From a checkpoint of a small contrastive image-text model: encoder moe expert_choice.
Rows from block 10 of the image encoder of a small contrastive image-text model, named by matrix and row number. Rows with one number within an expert belong to one neuron, the router's apart. Each number is 200 + 20 x the weight over its row's rms, rounded and kept within 0 to 999. All counts start at 0. After the name is the row's rms in percent of the matrix's.
Before each expert's rows are labels from the 100 images, of 14848, where the router gives the expert most weight on average: "patch colour" is the nearest of a few named colours to the mean colour under the peak. Only what is clearly more common there than usual is listed. The data: photos with spoken descriptions (Open Images, Localized Narratives).
# router: router (encoder.blocks.10.mlp.router.weight, 32x128), inputs 0-127
# up: expert up (encoder.blocks.10.mlp.up, 32x32x128), inputs 0-127
# down: expert down (encoder.blocks.10.mlp.down, 32x128x32, transposed), outputs 0-127

# expert 16
patch colour: cyan
router.16,104,184,190,176,228,165,201,177,216,171,160,223,211,215,215,208,242,166,183,176,227,187,200,172,218,197,191,172,220,226,191,199,179,212,228,196,215,221,211,197,205,165,208,207,216,188,218,179,201,195,197,184,187,203,202,224,193,182,183,168,211,199,193,225,205,203,221,226,246,227,169,226,196,213,183,160,199,229,198,218,198,208,220,213,214,223,206,185,204,198,212,209,217,229,171,232,181,166,185,188,204,188,177,226,218,221,198,183,191,151,203,213,206,221,184,191,215,183,176,202,212,213,219,180,189,233,182,247,221
up.0,104,189,186,192,198,173,204,203,183,201,155,199,194,218,208,236,220,222,192,209,192,182,214,185,174,174,216,180,218,203,212,191,190,198,170,190,201,199,232,198,188,222,172,230,217,218,192,204,228,163,229,208,226,172,203,207,208,180,171,165,216,204,190,197,211,193,216,198,203,222,184,208,223,202,190,208,205,242,177,276,210,196,176,190,207,196,183,228,215,184,188,169,203,202,197,230,168,178,225,220,219,225,215,227,184,208,211,217,195,140,224,223,201,210,205,222,187,176,180,205,177,193,188,209,223,174,177,199,205
down.0,101,206,208,201,213,225,237,184,204,206,173,199,182,223,179,218,168,232,204,188,220,203,169,190,220,199,210,209,230,205,226,262,204,212,164,214,212,214,206,182,167,226,187,155,188,225,192,177,198,143,201,221,212,205,195,209,194,220,202,201,186,168,202,220,194,188,207,226,214,196,207,167,198,240,205,209,209,174,185,196,192,194,211,201,227,211,205,171,197,198,202,191,188,211,177,222,236,203,218,229,241,189,215,220,196,188,188,211,184,200,176,205,142,212,192,225,205,195,167,161,188,214,207,193,208,187,188,195,174
up.1,101,202,187,195,162,203,190,192,215,225,213,175,222,201,199,207,185,179,208,215,181,210,162,207,191,202,225,181,203,206,176,159,231,224,224,175,178,188,193,164,216,206,143,198,212,170,178,166,189,190,195,224,225,185,231,182,189,199,180,212,198,210,206,215,213,184,182,192,188,226,197,189,235,177,198,182,214,217,195,190,202,230,202,186,185,166,204,170,174,203,213,214,217,215,167,191,224,198,196,210,203,179,202,206,228,172,254,206,210,192,188,208,211,153,162,176,228,226,212,187,217,189,202,195,225,193,238,227,200
down.1,091,177,208,172,192,208,163,170,211,177,210,200,189,168,184,187,179,197,227,192,203,183,202,164,215,191,220,179,186,191,156,204,219,198,208,202,213,179,179,208,229,206,197,165,216,229,182,230,184,201,216,231,176,209,191,220,163,188,222,227,195,204,189,204,182,192,199,199,206,204,193,181,195,203,209,195,228,199,214,227,156,197,188,209,185,189,210,188,198,204,219,173,219,194,225,204,215,209,180,211,171,190,215,220,206,186,182,129,219,224,161,240,198,202,204,205,186,193,186,245,173,172,225,204,213,167,174,164,206
up.2,103,205,197,224,199,187,207,235,171,233,198,209,192,196,198,195,190,151,172,164,185,183,189,198,183,189,194,204,216,194,207,205,216,213,238,176,220,218,193,202,185,216,167,178,196,161,222,175,205,188,229,174,200,201,162,182,212,212,217,231,180,180,199,218,203,188,167,187,198,199,232,223,193,235,211,185,183,219,180,178,223,177,188,177,233,206,214,178,175,206,180,197,204,154,190,202,247,190,201,190,184,202,189,196,162,214,214,231,203,205,200,229,221,176,193,225,222,165,182,178,201,189,172,215,216,164,205,184,198
down.2,101,203,192,202,209,188,208,197,202,213,208,187,169,197,194,199,223,196,215,184,188,223,192,229,226,206,200,180,242,233,210,207,206,226,178,210,206,244,184,138,153,200,197,214,200,219,189,173,160,170,193,184,225,220,238,186,191,184,183,213,209,204,224,234,207,171,196,189,214,216,193,218,210,229,182,179,204,191,168,231,190,225,157,212,224,238,206,201,182,198,220,211,204,203,182,188,203,198,190,234,213,214,187,222,225,212,203,223,167,201,183,191,207,218,209,207,153,236,231,206,179,207,199,195,196,185,218,212,186
up.3,104,171,218,193,187,208,181,206,254,216,194,169,218,168,215,226,237,212,195,177,196,186,198,198,202,194,196,186,192,191,213,191,208,192,219,218,187,201,173,209,184,206,170,236,171,215,207,224,216,221,197,208,190,213,218,246,241,192,201,233,235,226,240,184,190,201,203,211,176,211,178,202,230,203,196,188,224,218,214,238,195,201,196,174,191,224,175,207,220,188,178,231,231,176,210,225,226,201,185,159,196,212,175,195,227,205,202,221,180,196,175,212,197,182,195,205,230,212,232,220,202,160,221,218,188,184,194,205,168
down.3,103,200,213,216,197,215,185,195,187,217,189,194,191,216,221,241,187,188,199,177,227,235,196,202,186,219,220,159,174,208,202,236,233,232,202,192,174,193,154,199,199,198,187,168,183,182,180,190,210,237,216,165,203,165,209,221,165,174,210,194,190,185,194,148,197,221,236,215,204,192,218,202,187,223,190,218,206,197,189,190,184,210,192,211,220,186,167,196,200,211,194,175,200,201,204,188,197,172,196,188,210,214,190,188,189,171,207,206,189,230,204,223,235,200,200,215,166,156,256,221,222,226,226,211,187,184,229,200,195
up.4,093,183,207,229,209,198,208,238,195,198,212,241,209,209,158,189,226,188,212,173,221,198,182,221,180,155,170,181,173,224,210,179,207,229,199,201,222,226,202,249,213,219,197,184,230,180,204,202,196,191,163,219,182,231,185,177,168,195,239,232,187,230,191,234,199,185,220,205,207,199,205,194,217,197,218,221,178,226,204,177,172,193,166,204,196,183,172,201,231,193,198,184,218,178,194,202,178,205,179,201,226,167,207,197,219,227,195,235,220,197,207,211,195,192,222,187,190,219,178,174,191,228,184,228,190,207,205,220,222
down.4,100,213,218,215,189,178,205,200,222,203,201,195,204,188,217,253,165,184,188,219,194,200,212,168,182,201,235,192,173,243,203,175,189,253,226,207,150,211,208,230,186,188,213,214,204,194,197,204,184,231,187,212,190,171,177,209,197,181,244,203,209,214,219,176,166,196,161,207,226,192,187,188,185,191,212,198,228,223,195,184,234,176,198,180,201,218,209,186,234,222,209,176,212,220,165,194,171,189,197,222,207,214,174,205,205,174,240,226,193,185,201,179,182,185,210,184,198,170,202,188,162,184,202,223,186,208,209,192,196
up.5,098,209,227,164,217,189,217,228,228,191,226,173,197,184,218,210,207,229,195,158,197,172,214,195,197,199,186,176,205,230,199,167,173,221,157,237,223,184,194,204,235,173,242,184,227,231,201,186,176,163,201,179,161,204,170,215,213,206,223,190,214,205,198,226,219,224,207,175,205,176,175,196,192,186,220,212,208,175,197,195,211,193,198,181,188,170,234,191,204,200,192,170,207,217,229,197,179,201,177,201,194,215,184,176,199,214,205,191,191,210,197,228,226,192,194,180,147,178,187,227,187,195,217,188,183,196,221,193,232
down.5,110,192,170,199,182,185,202,212,196,209,232,173,221,154,192,180,215,202,227,202,180,189,166,206,201,179,197,219,207,199,212,200,177,222,162,231,166,220,191,202,216,193,232,166,222,215,225,213,220,195,179,182,206,160,198,230,180,171,212,234,187,205,191,228,173,205,209,168,178,203,186,171,215,178,221,201,195,215,207,216,224,187,224,215,195,205,194,182,197,196,194,188,169,200,173,203,187,239,167,172,234,171,209,196,179,220,185,205,209,195,180,192,206,184,192,217,203,219,180,205,177,241,245,225,170,232,200,203,210

# expert 0
patch colour: grey
router.0,092,232,213,221,210,209,183,200,216,200,163,222,222,231,213,174,220,175,227,170,214,184,231,176,218,169,193,168,180,190,174,215,193,222,185,197,182,199,184,204,197,209,214,189,190,224,230,224,234,216,209,194,183,225,192,163,202,194,211,217,239,194,235,209,225,230,229,209,209,208,206,206,209,202,202,215,198,158,230,171,186,203,153,176,183,198,195,216,192,210,226,178,198,231,198,188,171,224,157,207,220,204,168,204,202,218,195,216,208,205,202,206,228,220,197,186,172,229,207,175,197,201,200,162,185,228,174,213,185
up.0,099,194,182,200,212,217,175,152,185,189,198,209,198,206,199,179,196,216,233,190,212,224,183,204,182,202,224,234,151,209,199,223,208,177,187,209,223,187,212,208,240,181,183,171,162,196,235,202,200,235,204,162,190,215,203,187,208,176,251,210,173,239,195,202,208,191,188,194,188,226,227,196,180,185,246,222,198,189,206,213,192,175,182,217,248,178,220,202,185,190,179,210,217,204,232,200,184,193,174,226,189,216,215,230,200,182,204,182,216,208,214,218,229,208,221,202,207,178,207,175,215,187,190,178,204,164,226,211,201
down.0,100,225,202,182,214,168,166,189,184,209,205,216,205,221,181,231,172,190,194,219,196,178,186,169,193,215,217,171,211,183,234,172,159,197,192,239,204,203,186,192,195,232,226,191,193,199,163,192,192,185,194,213,195,231,206,204,180,213,257,196,226,200,188,217,211,183,180,208,198,214,221,185,197,195,189,192,196,161,202,234,197,219,188,202,211,202,190,195,232,194,199,195,195,209,178,202,175,190,167,211,191,248,239,237,211,180,198,213,167,178,180,205,195,229,167,198,227,237,212,158,202,171,187,188,187,211,209,171,208
up.1,096,207,217,194,220,189,192,209,202,179,212,194,205,209,200,238,212,225,181,196,180,154,201,220,233,202,216,187,239,220,220,197,202,208,150,210,223,238,197,171,228,197,192,209,218,190,179,197,187,243,182,181,215,210,200,216,234,190,218,218,214,149,207,227,232,185,190,209,228,164,211,171,253,211,235,212,185,185,226,169,179,211,217,202,185,192,218,207,192,166,199,186,177,214,195,237,202,174,218,224,195,216,191,214,193,185,204,208,209,222,203,208,207,199,228,183,201,220,177,196,181,169,208,201,219,185,185,183,177
down.1,089,227,190,182,219,160,180,170,169,205,226,223,222,186,197,178,228,174,176,182,205,198,209,192,193,205,192,196,211,203,172,199,183,188,196,226,175,186,222,177,170,198,207,221,174,226,205,204,217,205,172,200,178,213,231,209,210,182,186,231,167,207,214,207,209,202,177,189,209,234,191,218,169,209,216,211,176,243,204,195,201,213,228,153,217,228,196,235,178,202,220,210,177,179,205,207,212,196,183,201,216,169,172,212,201,205,186,185,203,174,232,224,181,186,166,217,197,202,197,214,166,211,171,229,201,213,227,241,236
up.2,093,209,166,201,184,226,194,183,177,249,190,195,191,181,212,192,227,183,227,191,221,241,225,179,182,200,202,164,163,233,204,202,207,238,171,204,220,169,190,226,210,176,213,226,184,214,203,222,169,229,198,211,178,211,186,186,200,217,165,214,240,178,200,161,210,218,219,206,213,214,209,231,206,190,193,171,176,174,209,198,196,183,177,206,225,168,205,202,202,187,210,224,195,204,203,181,194,204,171,191,191,200,199,161,227,179,205,199,196,179,222,165,219,218,176,190,207,222,210,239,198,214,208,172,181,191,207,235,204
down.2,096,214,178,186,203,176,209,238,157,214,178,244,207,239,217,180,169,163,173,172,212,191,205,206,196,154,201,215,195,194,207,167,206,217,199,207,232,192,181,176,212,231,181,188,213,198,220,197,177,184,197,189,187,231,203,183,222,199,212,189,211,204,182,175,170,197,197,190,174,175,242,220,191,180,231,196,217,225,202,191,200,194,201,205,207,193,168,227,197,220,196,195,250,226,193,226,190,198,170,187,202,208,222,166,207,223,171,193,194,178,222,198,204,234,157,190,203,189,167,220,217,192,198,222,193,217,215,192,180
up.3,097,167,200,241,201,207,187,194,200,196,191,185,220,198,223,209,188,137,202,221,198,155,199,224,203,236,208,213,183,197,194,206,218,195,194,191,202,188,233,210,203,173,215,171,187,209,201,152,210,187,222,226,198,209,218,220,203,215,202,161,202,216,185,201,234,203,194,201,193,175,239,194,245,148,209,195,215,199,187,185,200,192,195,182,185,198,183,193,207,211,159,230,180,222,195,187,214,193,182,186,215,183,198,188,188,210,198,194,181,244,203,187,171,196,174,256,186,201,188,202,210,216,223,192,210,217,229,170,166
down.3,102,169,227,186,180,217,205,152,198,206,196,238,209,186,204,213,176,186,219,236,203,230,181,206,184,205,224,215,216,202,201,165,205,202,202,207,237,221,198,175,172,188,180,206,230,231,205,184,227,217,209,194,222,193,186,197,151,240,192,207,228,224,191,203,183,221,192,212,198,204,175,201,167,199,166,199,189,201,240,198,209,197,212,171,175,178,211,206,212,173,194,208,194,230,193,176,238,201,165,203,204,213,205,248,181,177,202,211,209,185,199,217,188,202,198,202,218,225,187,234,246,174,224,229,185,217,205,187,195
up.4,094,217,198,189,191,196,204,196,182,200,211,195,184,185,189,214,210,179,211,206,195,213,226,163,214,224,203,207,229,192,197,209,209,162,204,209,194,222,195,200,187,205,203,194,204,209,178,182,220,188,168,178,206,187,218,184,172,202,180,227,198,222,181,220,249,220,237,223,192,219,134,189,194,182,186,190,229,184,203,216,216,220,202,185,185,204,201,208,220,167,196,199,154,187,199,180,237,226,190,220,192,159,204,216,199,203,224,207,183,189,137,202,204,230,191,181,164,168,167,177,192,213,183,202,237,191,206,162,199
down.4,106,189,217,187,203,235,211,203,199,184,176,160,175,202,196,178,236,215,202,241,198,218,217,217,129,258,188,235,208,189,205,176,191,183,205,213,209,181,195,189,232,219,192,195,211,177,193,174,226,198,194,206,196,172,179,229,204,204,176,233,198,179,196,184,174,198,205,187,182,199,207,204,219,194,211,187,191,219,214,193,229,209,179,213,206,181,211,231,193,251,209,157,199,194,232,176,191,188,230,192,227,191,200,201,225,186,216,249,199,193,209,210,202,208,215,209,188,206,223,182,197,159,183,183,191,199,177,201,209
up.5,103,181,190,187,237,216,202,213,170,182,203,196,183,223,197,201,189,177,171,215,211,217,174,197,195,207,215,229,250,229,183,200,196,206,199,208,180,214,204,242,174,210,178,203,178,181,217,203,182,222,223,193,225,212,162,216,184,211,197,215,191,234,211,197,195,180,209,219,208,210,172,199,211,205,207,198,207,241,206,257,201,153,202,188,185,211,176,177,211,210,167,213,206,200,188,185,183,200,217,160,208,192,179,245,206,236,199,238,160,211,197,196,163,199,234,226,202,200,202,208,217,209,207,232,216,204,226,182,177
down.5,099,180,220,167,167,220,194,180,231,205,201,176,188,171,196,194,229,216,200,233,183,204,178,154,172,226,191,185,175,197,188,229,237,175,213,187,166,204,155,190,175,197,185,181,188,220,200,215,225,194,223,204,204,245,194,243,186,189,210,194,187,216,167,198,190,223,220,219,213,173,181,185,199,221,195,199,174,193,226,225,190,224,201,200,169,169,198,187,185,193,196,180,203,183,208,204,190,203,211,207,208,192,199,189,218,191,186,205,181,215,163,203,200,235,222,175,201,178,211,245,173,214,177,234,206,172,213,220,217

# expert 15
patch colour: white
router.15,107,183,218,197,221,169,185,171,171,163,174,192,223,209,206,197,189,191,206,205,193,227,189,199,199,176,180,172,200,194,184,185,193,222,205,198,192,195,238,173,206,169,183,231,215,186,202,173,205,174,195,214,203,217,227,206,224,219,197,198,228,221,210,220,222,195,241,203,249,214,167,215,228,238,192,159,204,197,194,244,203,197,235,199,203,194,229,220,179,198,210,208,188,197,170,209,197,182,211,165,180,205,195,221,197,214,191,198,167,177,175,201,198,189,172,202,217,153,206,228,236,187,231,187,221,229,190,197,222
up.0,101,243,230,210,168,207,181,206,189,176,156,209,204,194,161,146,193,224,196,212,207,194,194,216,223,174,218,237,192,158,179,223,198,200,238,196,193,199,197,191,184,223,189,210,218,161,209,210,200,208,216,180,218,196,209,210,202,206,212,188,206,157,156,169,221,188,212,168,188,226,222,171,205,231,189,197,222,208,223,204,205,207,193,238,169,209,176,199,232,210,156,210,212,216,218,187,175,206,220,201,217,194,196,176,165,193,176,180,157,203,227,213,224,200,193,198,194,211,188,205,205,197,211,207,198,202,200,184,198
down.0,098,190,196,184,175,230,199,213,222,191,189,191,189,175,194,173,181,179,218,202,200,198,206,192,176,169,166,212,258,196,166,162,198,209,166,190,203,187,218,215,216,204,203,193,229,190,172,206,176,198,183,209,177,205,171,181,269,194,206,210,212,190,179,212,173,200,177,224,208,215,180,190,217,218,210,202,191,189,241,228,217,184,218,203,227,217,188,202,186,169,186,187,231,234,190,210,198,189,218,185,162,214,204,202,176,225,174,197,165,195,212,191,212,170,222,191,228,224,185,202,228,203,222,223,228,219,194,191,213
up.1,107,221,218,199,221,181,193,226,176,216,192,200,189,197,170,168,163,196,209,195,190,213,204,240,223,211,190,199,230,196,180,201,205,202,214,212,196,204,218,220,182,184,236,197,189,211,207,218,194,186,192,231,172,190,170,212,223,230,181,228,180,190,200,210,239,182,185,167,172,210,215,237,158,226,216,193,238,187,205,174,223,207,200,220,198,191,207,183,205,206,191,211,232,161,205,220,214,212,200,208,217,169,224,165,204,203,211,180,201,201,199,209,220,159,203,229,162,235,170,192,205,239,203,194,190,205,226,231,236
down.1,099,228,234,219,182,245,187,168,206,225,161,215,193,174,204,198,175,184,180,174,218,197,172,210,165,179,215,184,211,197,205,222,188,168,215,191,188,185,174,214,187,204,214,176,204,194,220,231,189,193,200,208,167,206,264,187,206,201,187,226,206,221,177,168,179,216,187,191,194,181,222,173,192,183,196,161,236,197,187,183,199,191,228,190,213,208,196,195,218,167,202,215,174,198,223,204,207,203,210,214,188,232,210,207,166,203,201,166,215,179,219,215,200,219,196,188,200,221,203,193,210,203,151,233,186,204,228,162,188
up.2,110,188,203,209,175,178,199,240,196,166,189,162,203,235,193,206,227,205,220,207,157,172,198,247,215,195,214,223,179,199,208,178,222,189,222,185,170,203,207,200,195,195,205,227,194,213,197,221,172,212,194,202,197,189,180,185,204,197,199,244,193,258,150,182,247,214,211,216,189,200,233,194,210,199,182,186,220,212,181,192,193,147,212,175,204,200,194,203,194,210,206,252,204,211,192,192,192,218,195,188,201,197,205,160,200,190,251,198,208,204,227,209,195,184,178,201,175,216,218,210,194,165,193,180,192,191,185,185,201
down.2,098,159,200,183,207,257,214,203,214,225,167,201,205,226,197,199,213,201,232,181,199,192,211,204,234,195,190,190,236,181,213,172,204,238,232,215,179,164,201,208,220,183,192,184,162,160,200,211,221,211,206,208,176,199,196,169,200,207,198,200,234,197,206,224,197,193,236,212,216,202,173,218,191,214,185,202,219,218,172,190,180,231,185,153,177,193,215,205,224,212,194,214,183,229,193,220,195,161,221,201,216,210,206,204,213,231,183,178,201,216,220,182,211,243,169,217,214,212,211,192,159,211,208,207,210,203,230,189,178
up.3,097,199,205,206,174,194,167,227,217,200,205,215,200,221,193,188,225,190,211,196,168,194,201,235,214,196,175,208,203,202,237,179,190,178,225,214,194,162,183,221,168,172,201,210,176,184,204,188,190,166,195,199,172,190,211,216,211,166,202,202,215,176,174,163,174,176,212,237,169,200,222,199,181,212,217,165,191,241,162,186,176,211,180,173,225,193,228,190,199,164,183,187,180,186,177,179,192,207,163,205,217,180,211,220,196,182,176,196,198,231,185,204,161,244,172,180,194,202,202,200,212,184,193,209,188,188,204,239,195
down.3,106,221,158,218,227,205,188,190,172,207,181,208,217,226,217,191,190,247,201,190,213,176,202,173,259,195,238,251,176,210,187,185,205,190,180,217,211,205,232,222,198,201,198,190,232,209,195,207,201,184,191,213,200,204,239,199,218,202,212,158,201,222,219,196,226,229,208,219,222,181,194,215,214,179,203,222,201,193,171,219,207,177,183,207,207,191,223,200,171,193,217,193,234,187,177,166,170,215,210,186,189,204,165,201,166,210,198,207,160,171,176,173,192,222,166,206,223,197,206,223,216,215,196,184,202,229,193,193,191
up.4,104,199,198,197,209,157,203,223,174,214,188,224,210,197,242,189,201,186,224,189,180,238,201,162,179,165,191,182,179,196,190,212,232,197,195,214,176,178,198,190,208,193,205,212,211,218,180,179,212,184,184,204,204,219,218,203,219,218,184,190,234,182,191,220,205,196,233,203,228,186,171,233,197,233,187,214,185,200,210,213,166,211,206,200,204,217,189,200,158,180,188,187,131,197,215,225,202,209,220,166,176,212,193,232,195,228,223,207,188,224,215,211,201,201,187,164,220,157,184,202,216,189,206,179,247,189,192,224,217
down.4,104,202,212,187,168,178,180,205,182,207,208,217,170,189,232,195,227,208,227,212,188,238,199,198,184,231,215,223,182,199,184,192,208,209,218,207,210,186,196,210,178,187,189,203,206,207,197,189,188,197,198,223,207,200,164,225,170,210,193,193,208,190,210,199,177,194,222,224,153,234,216,195,222,241,192,182,185,221,201,193,186,181,200,266,191,200,180,200,244,192,217,197,236,180,209,179,187,233,220,183,153,197,175,200,182,202,185,227,229,226,195,179,201,256,173,188,193,183,232,208,200,219,183,172,209,223,183,201,192
up.5,104,205,209,215,172,205,196,191,173,199,171,180,195,189,223,186,197,226,219,233,203,235,187,196,229,212,197,225,214,164,177,178,198,191,242,194,219,203,216,190,207,209,179,173,165,227,189,193,197,180,188,208,215,201,195,170,171,191,176,240,191,211,208,202,203,192,228,186,248,209,203,162,200,150,208,221,194,219,190,192,185,227,178,194,188,210,207,235,200,181,212,198,186,210,201,169,213,210,205,214,224,245,208,214,183,192,192,198,204,169,214,227,214,176,226,211,212,191,170,169,194,237,189,221,228,176,210,215,154
down.5,091,226,204,180,208,200,190,223,211,235,187,200,193,179,191,247,191,215,165,172,184,194,185,176,172,220,146,213,213,198,172,202,168,201,195,246,171,182,203,197,175,211,196,200,155,187,185,197,191,161,212,203,238,223,186,210,232,193,190,192,233,218,174,201,231,174,169,218,206,197,225,206,203,178,186,205,191,197,192,228,190,185,173,176,213,199,154,209,183,187,225,169,221,210,202,158,177,221,232,206,190,198,210,192,216,227,185,197,221,188,193,197,194,175,195,223,185,208,202,185,183,178,185,190,217,223,201,219,194

# expert 4
patch colour: black
router.4,082,235,199,174,209,234,179,188,188,196,175,208,174,207,187,240,211,192,184,209,216,215,198,172,199,183,219,250,213,217,201,211,176,197,225,193,214,208,221,209,136,191,183,183,186,188,209,206,223,215,167,180,213,182,218,191,185,219,211,195,180,237,210,218,204,181,195,180,198,211,215,195,196,254,213,174,230,201,227,202,191,207,194,192,193,220,201,197,239,196,199,220,217,172,173,212,197,229,144,224,197,196,228,187,225,182,201,178,148,175,183,225,202,215,212,191,197,174,199,195,214,206,201,206,196,219,233,189,196
up.0,094,206,154,195,177,217,178,218,192,194,181,224,177,217,200,197,187,189,180,183,194,200,182,167,193,222,197,200,179,195,213,163,226,186,183,188,222,227,200,177,157,200,203,142,230,201,226,244,198,229,200,205,203,211,207,162,192,208,191,188,194,192,159,228,205,200,218,217,183,195,199,208,200,175,220,193,218,175,190,229,227,160,171,198,194,218,211,169,242,197,210,193,182,172,181,177,166,187,180,200,213,186,208,205,175,200,189,239,210,179,216,177,214,159,195,217,219,192,178,219,201,169,185,200,194,203,199,202,220
down.0,087,202,180,171,200,208,219,227,199,194,203,184,177,180,198,197,215,212,200,206,168,208,185,185,169,180,203,218,161,193,228,183,224,225,251,221,147,198,191,236,214,231,199,215,168,234,172,227,202,200,211,190,203,192,225,188,212,181,169,200,162,207,200,198,217,209,171,194,183,178,178,166,189,220,197,190,191,200,176,198,213,195,192,220,222,224,206,184,222,198,194,200,231,207,186,211,214,174,200,180,181,176,200,204,266,214,220,221,213,244,239,168,220,194,195,188,197,211,208,182,187,194,195,184,220,223,189,194,196
up.1,097,205,180,207,234,212,194,211,216,194,193,178,202,173,217,177,192,168,210,185,160,223,225,143,191,198,198,182,207,192,227,193,223,217,235,180,200,177,237,208,213,210,211,200,177,201,202,205,199,234,220,187,178,187,207,212,209,224,218,177,171,233,207,203,187,181,188,209,183,193,193,194,182,202,190,243,154,190,194,201,182,229,191,187,186,197,220,206,184,168,204,207,179,219,187,212,181,217,174,204,214,179,162,217,219,227,214,194,224,166,189,249,173,194,205,213,220,231,186,214,200,184,223,201,154,227,225,192,218
down.1,102,192,227,201,203,194,158,165,222,193,214,213,186,221,234,194,246,197,211,203,207,198,200,161,205,199,192,199,227,169,214,207,225,209,190,193,213,202,238,202,231,208,176,213,235,178,184,212,205,200,208,208,188,222,171,171,209,203,199,202,215,183,191,217,199,191,268,233,211,184,212,225,206,227,190,195,205,200,177,212,206,199,192,188,228,195,195,222,172,202,238,182,201,197,191,225,173,207,200,187,209,209,218,222,187,212,190,206,173,172,200,189,235,178,190,186,195,210,162,141,217,204,224,193,212,205,228,227,155
up.2,096,214,174,192,209,186,166,194,222,256,188,210,188,161,222,211,198,205,188,206,209,209,187,219,203,202,179,206,250,235,187,213,229,204,234,233,208,184,199,191,211,219,203,186,191,177,214,221,200,212,187,210,158,201,218,196,179,202,222,176,183,216,178,196,189,223,237,193,209,201,192,212,217,190,200,186,202,192,155,230,175,212,200,201,203,181,175,194,209,237,195,167,198,208,197,197,183,153,235,182,212,207,223,221,202,175,193,234,206,179,207,181,221,213,239,188,222,164,215,192,212,221,189,167,202,210,207,235,172
down.2,101,188,221,215,188,192,195,178,208,198,184,213,219,201,190,207,192,212,204,169,186,220,207,192,170,193,217,206,216,184,203,209,190,221,192,210,173,233,201,186,250,215,233,208,173,219,225,172,213,227,227,191,236,192,173,183,201,222,177,220,206,203,231,198,213,225,178,181,186,197,188,213,183,199,184,150,177,238,202,179,216,236,171,216,207,159,200,222,164,225,192,183,212,204,208,190,174,177,192,221,168,157,215,215,202,216,234,205,190,181,179,188,202,223,193,165,208,205,205,212,229,215,193,162,212,193,222,162,198
up.3,096,216,205,179,167,175,230,215,167,222,204,177,177,203,206,200,177,192,231,175,191,238,218,198,215,223,195,194,210,218,190,155,204,203,186,181,201,207,178,186,192,216,199,201,226,205,218,172,193,194,202,193,169,196,195,198,210,182,185,179,195,217,191,220,174,209,201,216,173,256,234,208,219,198,182,243,204,219,164,242,207,193,190,203,206,194,187,142,173,200,206,206,224,193,164,199,188,225,188,202,210,194,188,172,224,216,206,222,206,202,213,215,207,188,201,199,191,190,220,190,184,202,204,272,215,193,193,185,158
down.3,092,213,180,228,180,227,200,193,207,204,207,215,189,207,182,200,190,209,208,233,210,187,165,192,195,205,248,237,202,217,177,193,207,224,217,204,172,178,194,235,223,179,205,160,214,193,193,224,202,180,215,202,206,194,202,222,197,211,194,199,240,210,214,200,251,171,210,219,184,220,173,203,208,171,180,244,194,187,223,200,204,190,217,198,231,211,174,173,155,194,175,197,186,172,241,202,234,194,173,226,196,178,172,203,192,197,167,181,206,199,182,196,204,183,223,198,169,181,234,197,209,211,159,169,184,215,197,200,216
up.4,103,189,212,209,203,227,221,209,193,222,213,181,206,214,211,224,204,195,205,218,186,184,206,203,201,220,190,172,206,184,221,203,186,170,236,200,219,231,221,264,174,196,223,184,198,212,224,213,137,214,211,181,205,172,197,186,187,235,183,160,228,198,203,185,189,205,216,170,210,180,196,219,210,204,178,187,217,224,197,241,211,175,174,215,222,208,172,170,187,218,189,192,207,171,197,201,156,205,213,186,202,198,212,172,177,182,184,198,203,234,218,202,164,214,233,230,203,204,195,202,170,183,200,172,187,204,197,180,233
down.4,106,208,160,179,177,150,176,197,209,202,182,197,165,199,176,193,230,193,190,148,200,209,196,196,180,201,227,200,213,179,203,166,211,205,192,184,207,210,191,192,232,217,172,205,200,175,220,215,203,198,231,221,173,205,203,201,226,211,209,202,179,186,221,164,218,214,189,213,209,233,193,200,158,208,194,226,215,239,218,213,192,147,163,211,192,225,207,210,207,158,195,225,185,212,195,183,200,168,195,186,188,209,201,218,217,186,186,235,174,191,196,195,205,205,232,222,225,212,228,162,200,177,204,190,204,220,185,165,199
up.5,098,151,215,207,221,170,157,229,178,209,234,214,231,190,241,211,219,241,212,157,210,196,184,198,188,198,190,165,213,177,178,191,209,160,177,190,214,205,199,219,210,185,201,168,198,196,195,208,227,215,200,220,244,191,163,172,191,180,206,202,195,228,244,207,213,187,205,174,229,182,198,223,197,213,191,206,217,215,192,227,164,222,226,219,216,169,195,203,235,190,222,190,193,208,200,213,198,226,195,199,243,213,199,178,202,193,200,220,201,183,188,207,223,194,186,187,194,212,189,182,163,216,201,202,182,198,221,204,176
down.5,093,191,232,234,191,225,211,173,174,239,165,208,209,214,141,237,182,220,231,183,170,183,204,186,206,189,198,188,203,200,204,193,189,195,222,179,190,204,217,173,185,179,224,174,200,190,199,181,187,207,207,190,176,238,216,198,185,220,200,171,209,201,182,187,203,203,173,220,221,221,173,161,237,189,189,171,212,224,212,209,165,215,200,189,204,202,232,215,195,238,161,186,192,202,214,184,196,182,214,238,213,203,241,221,207,211,208,206,191,241,190,194,204,214,170,178,194,191,218,226,218,221,187,187,198,186,206,227,218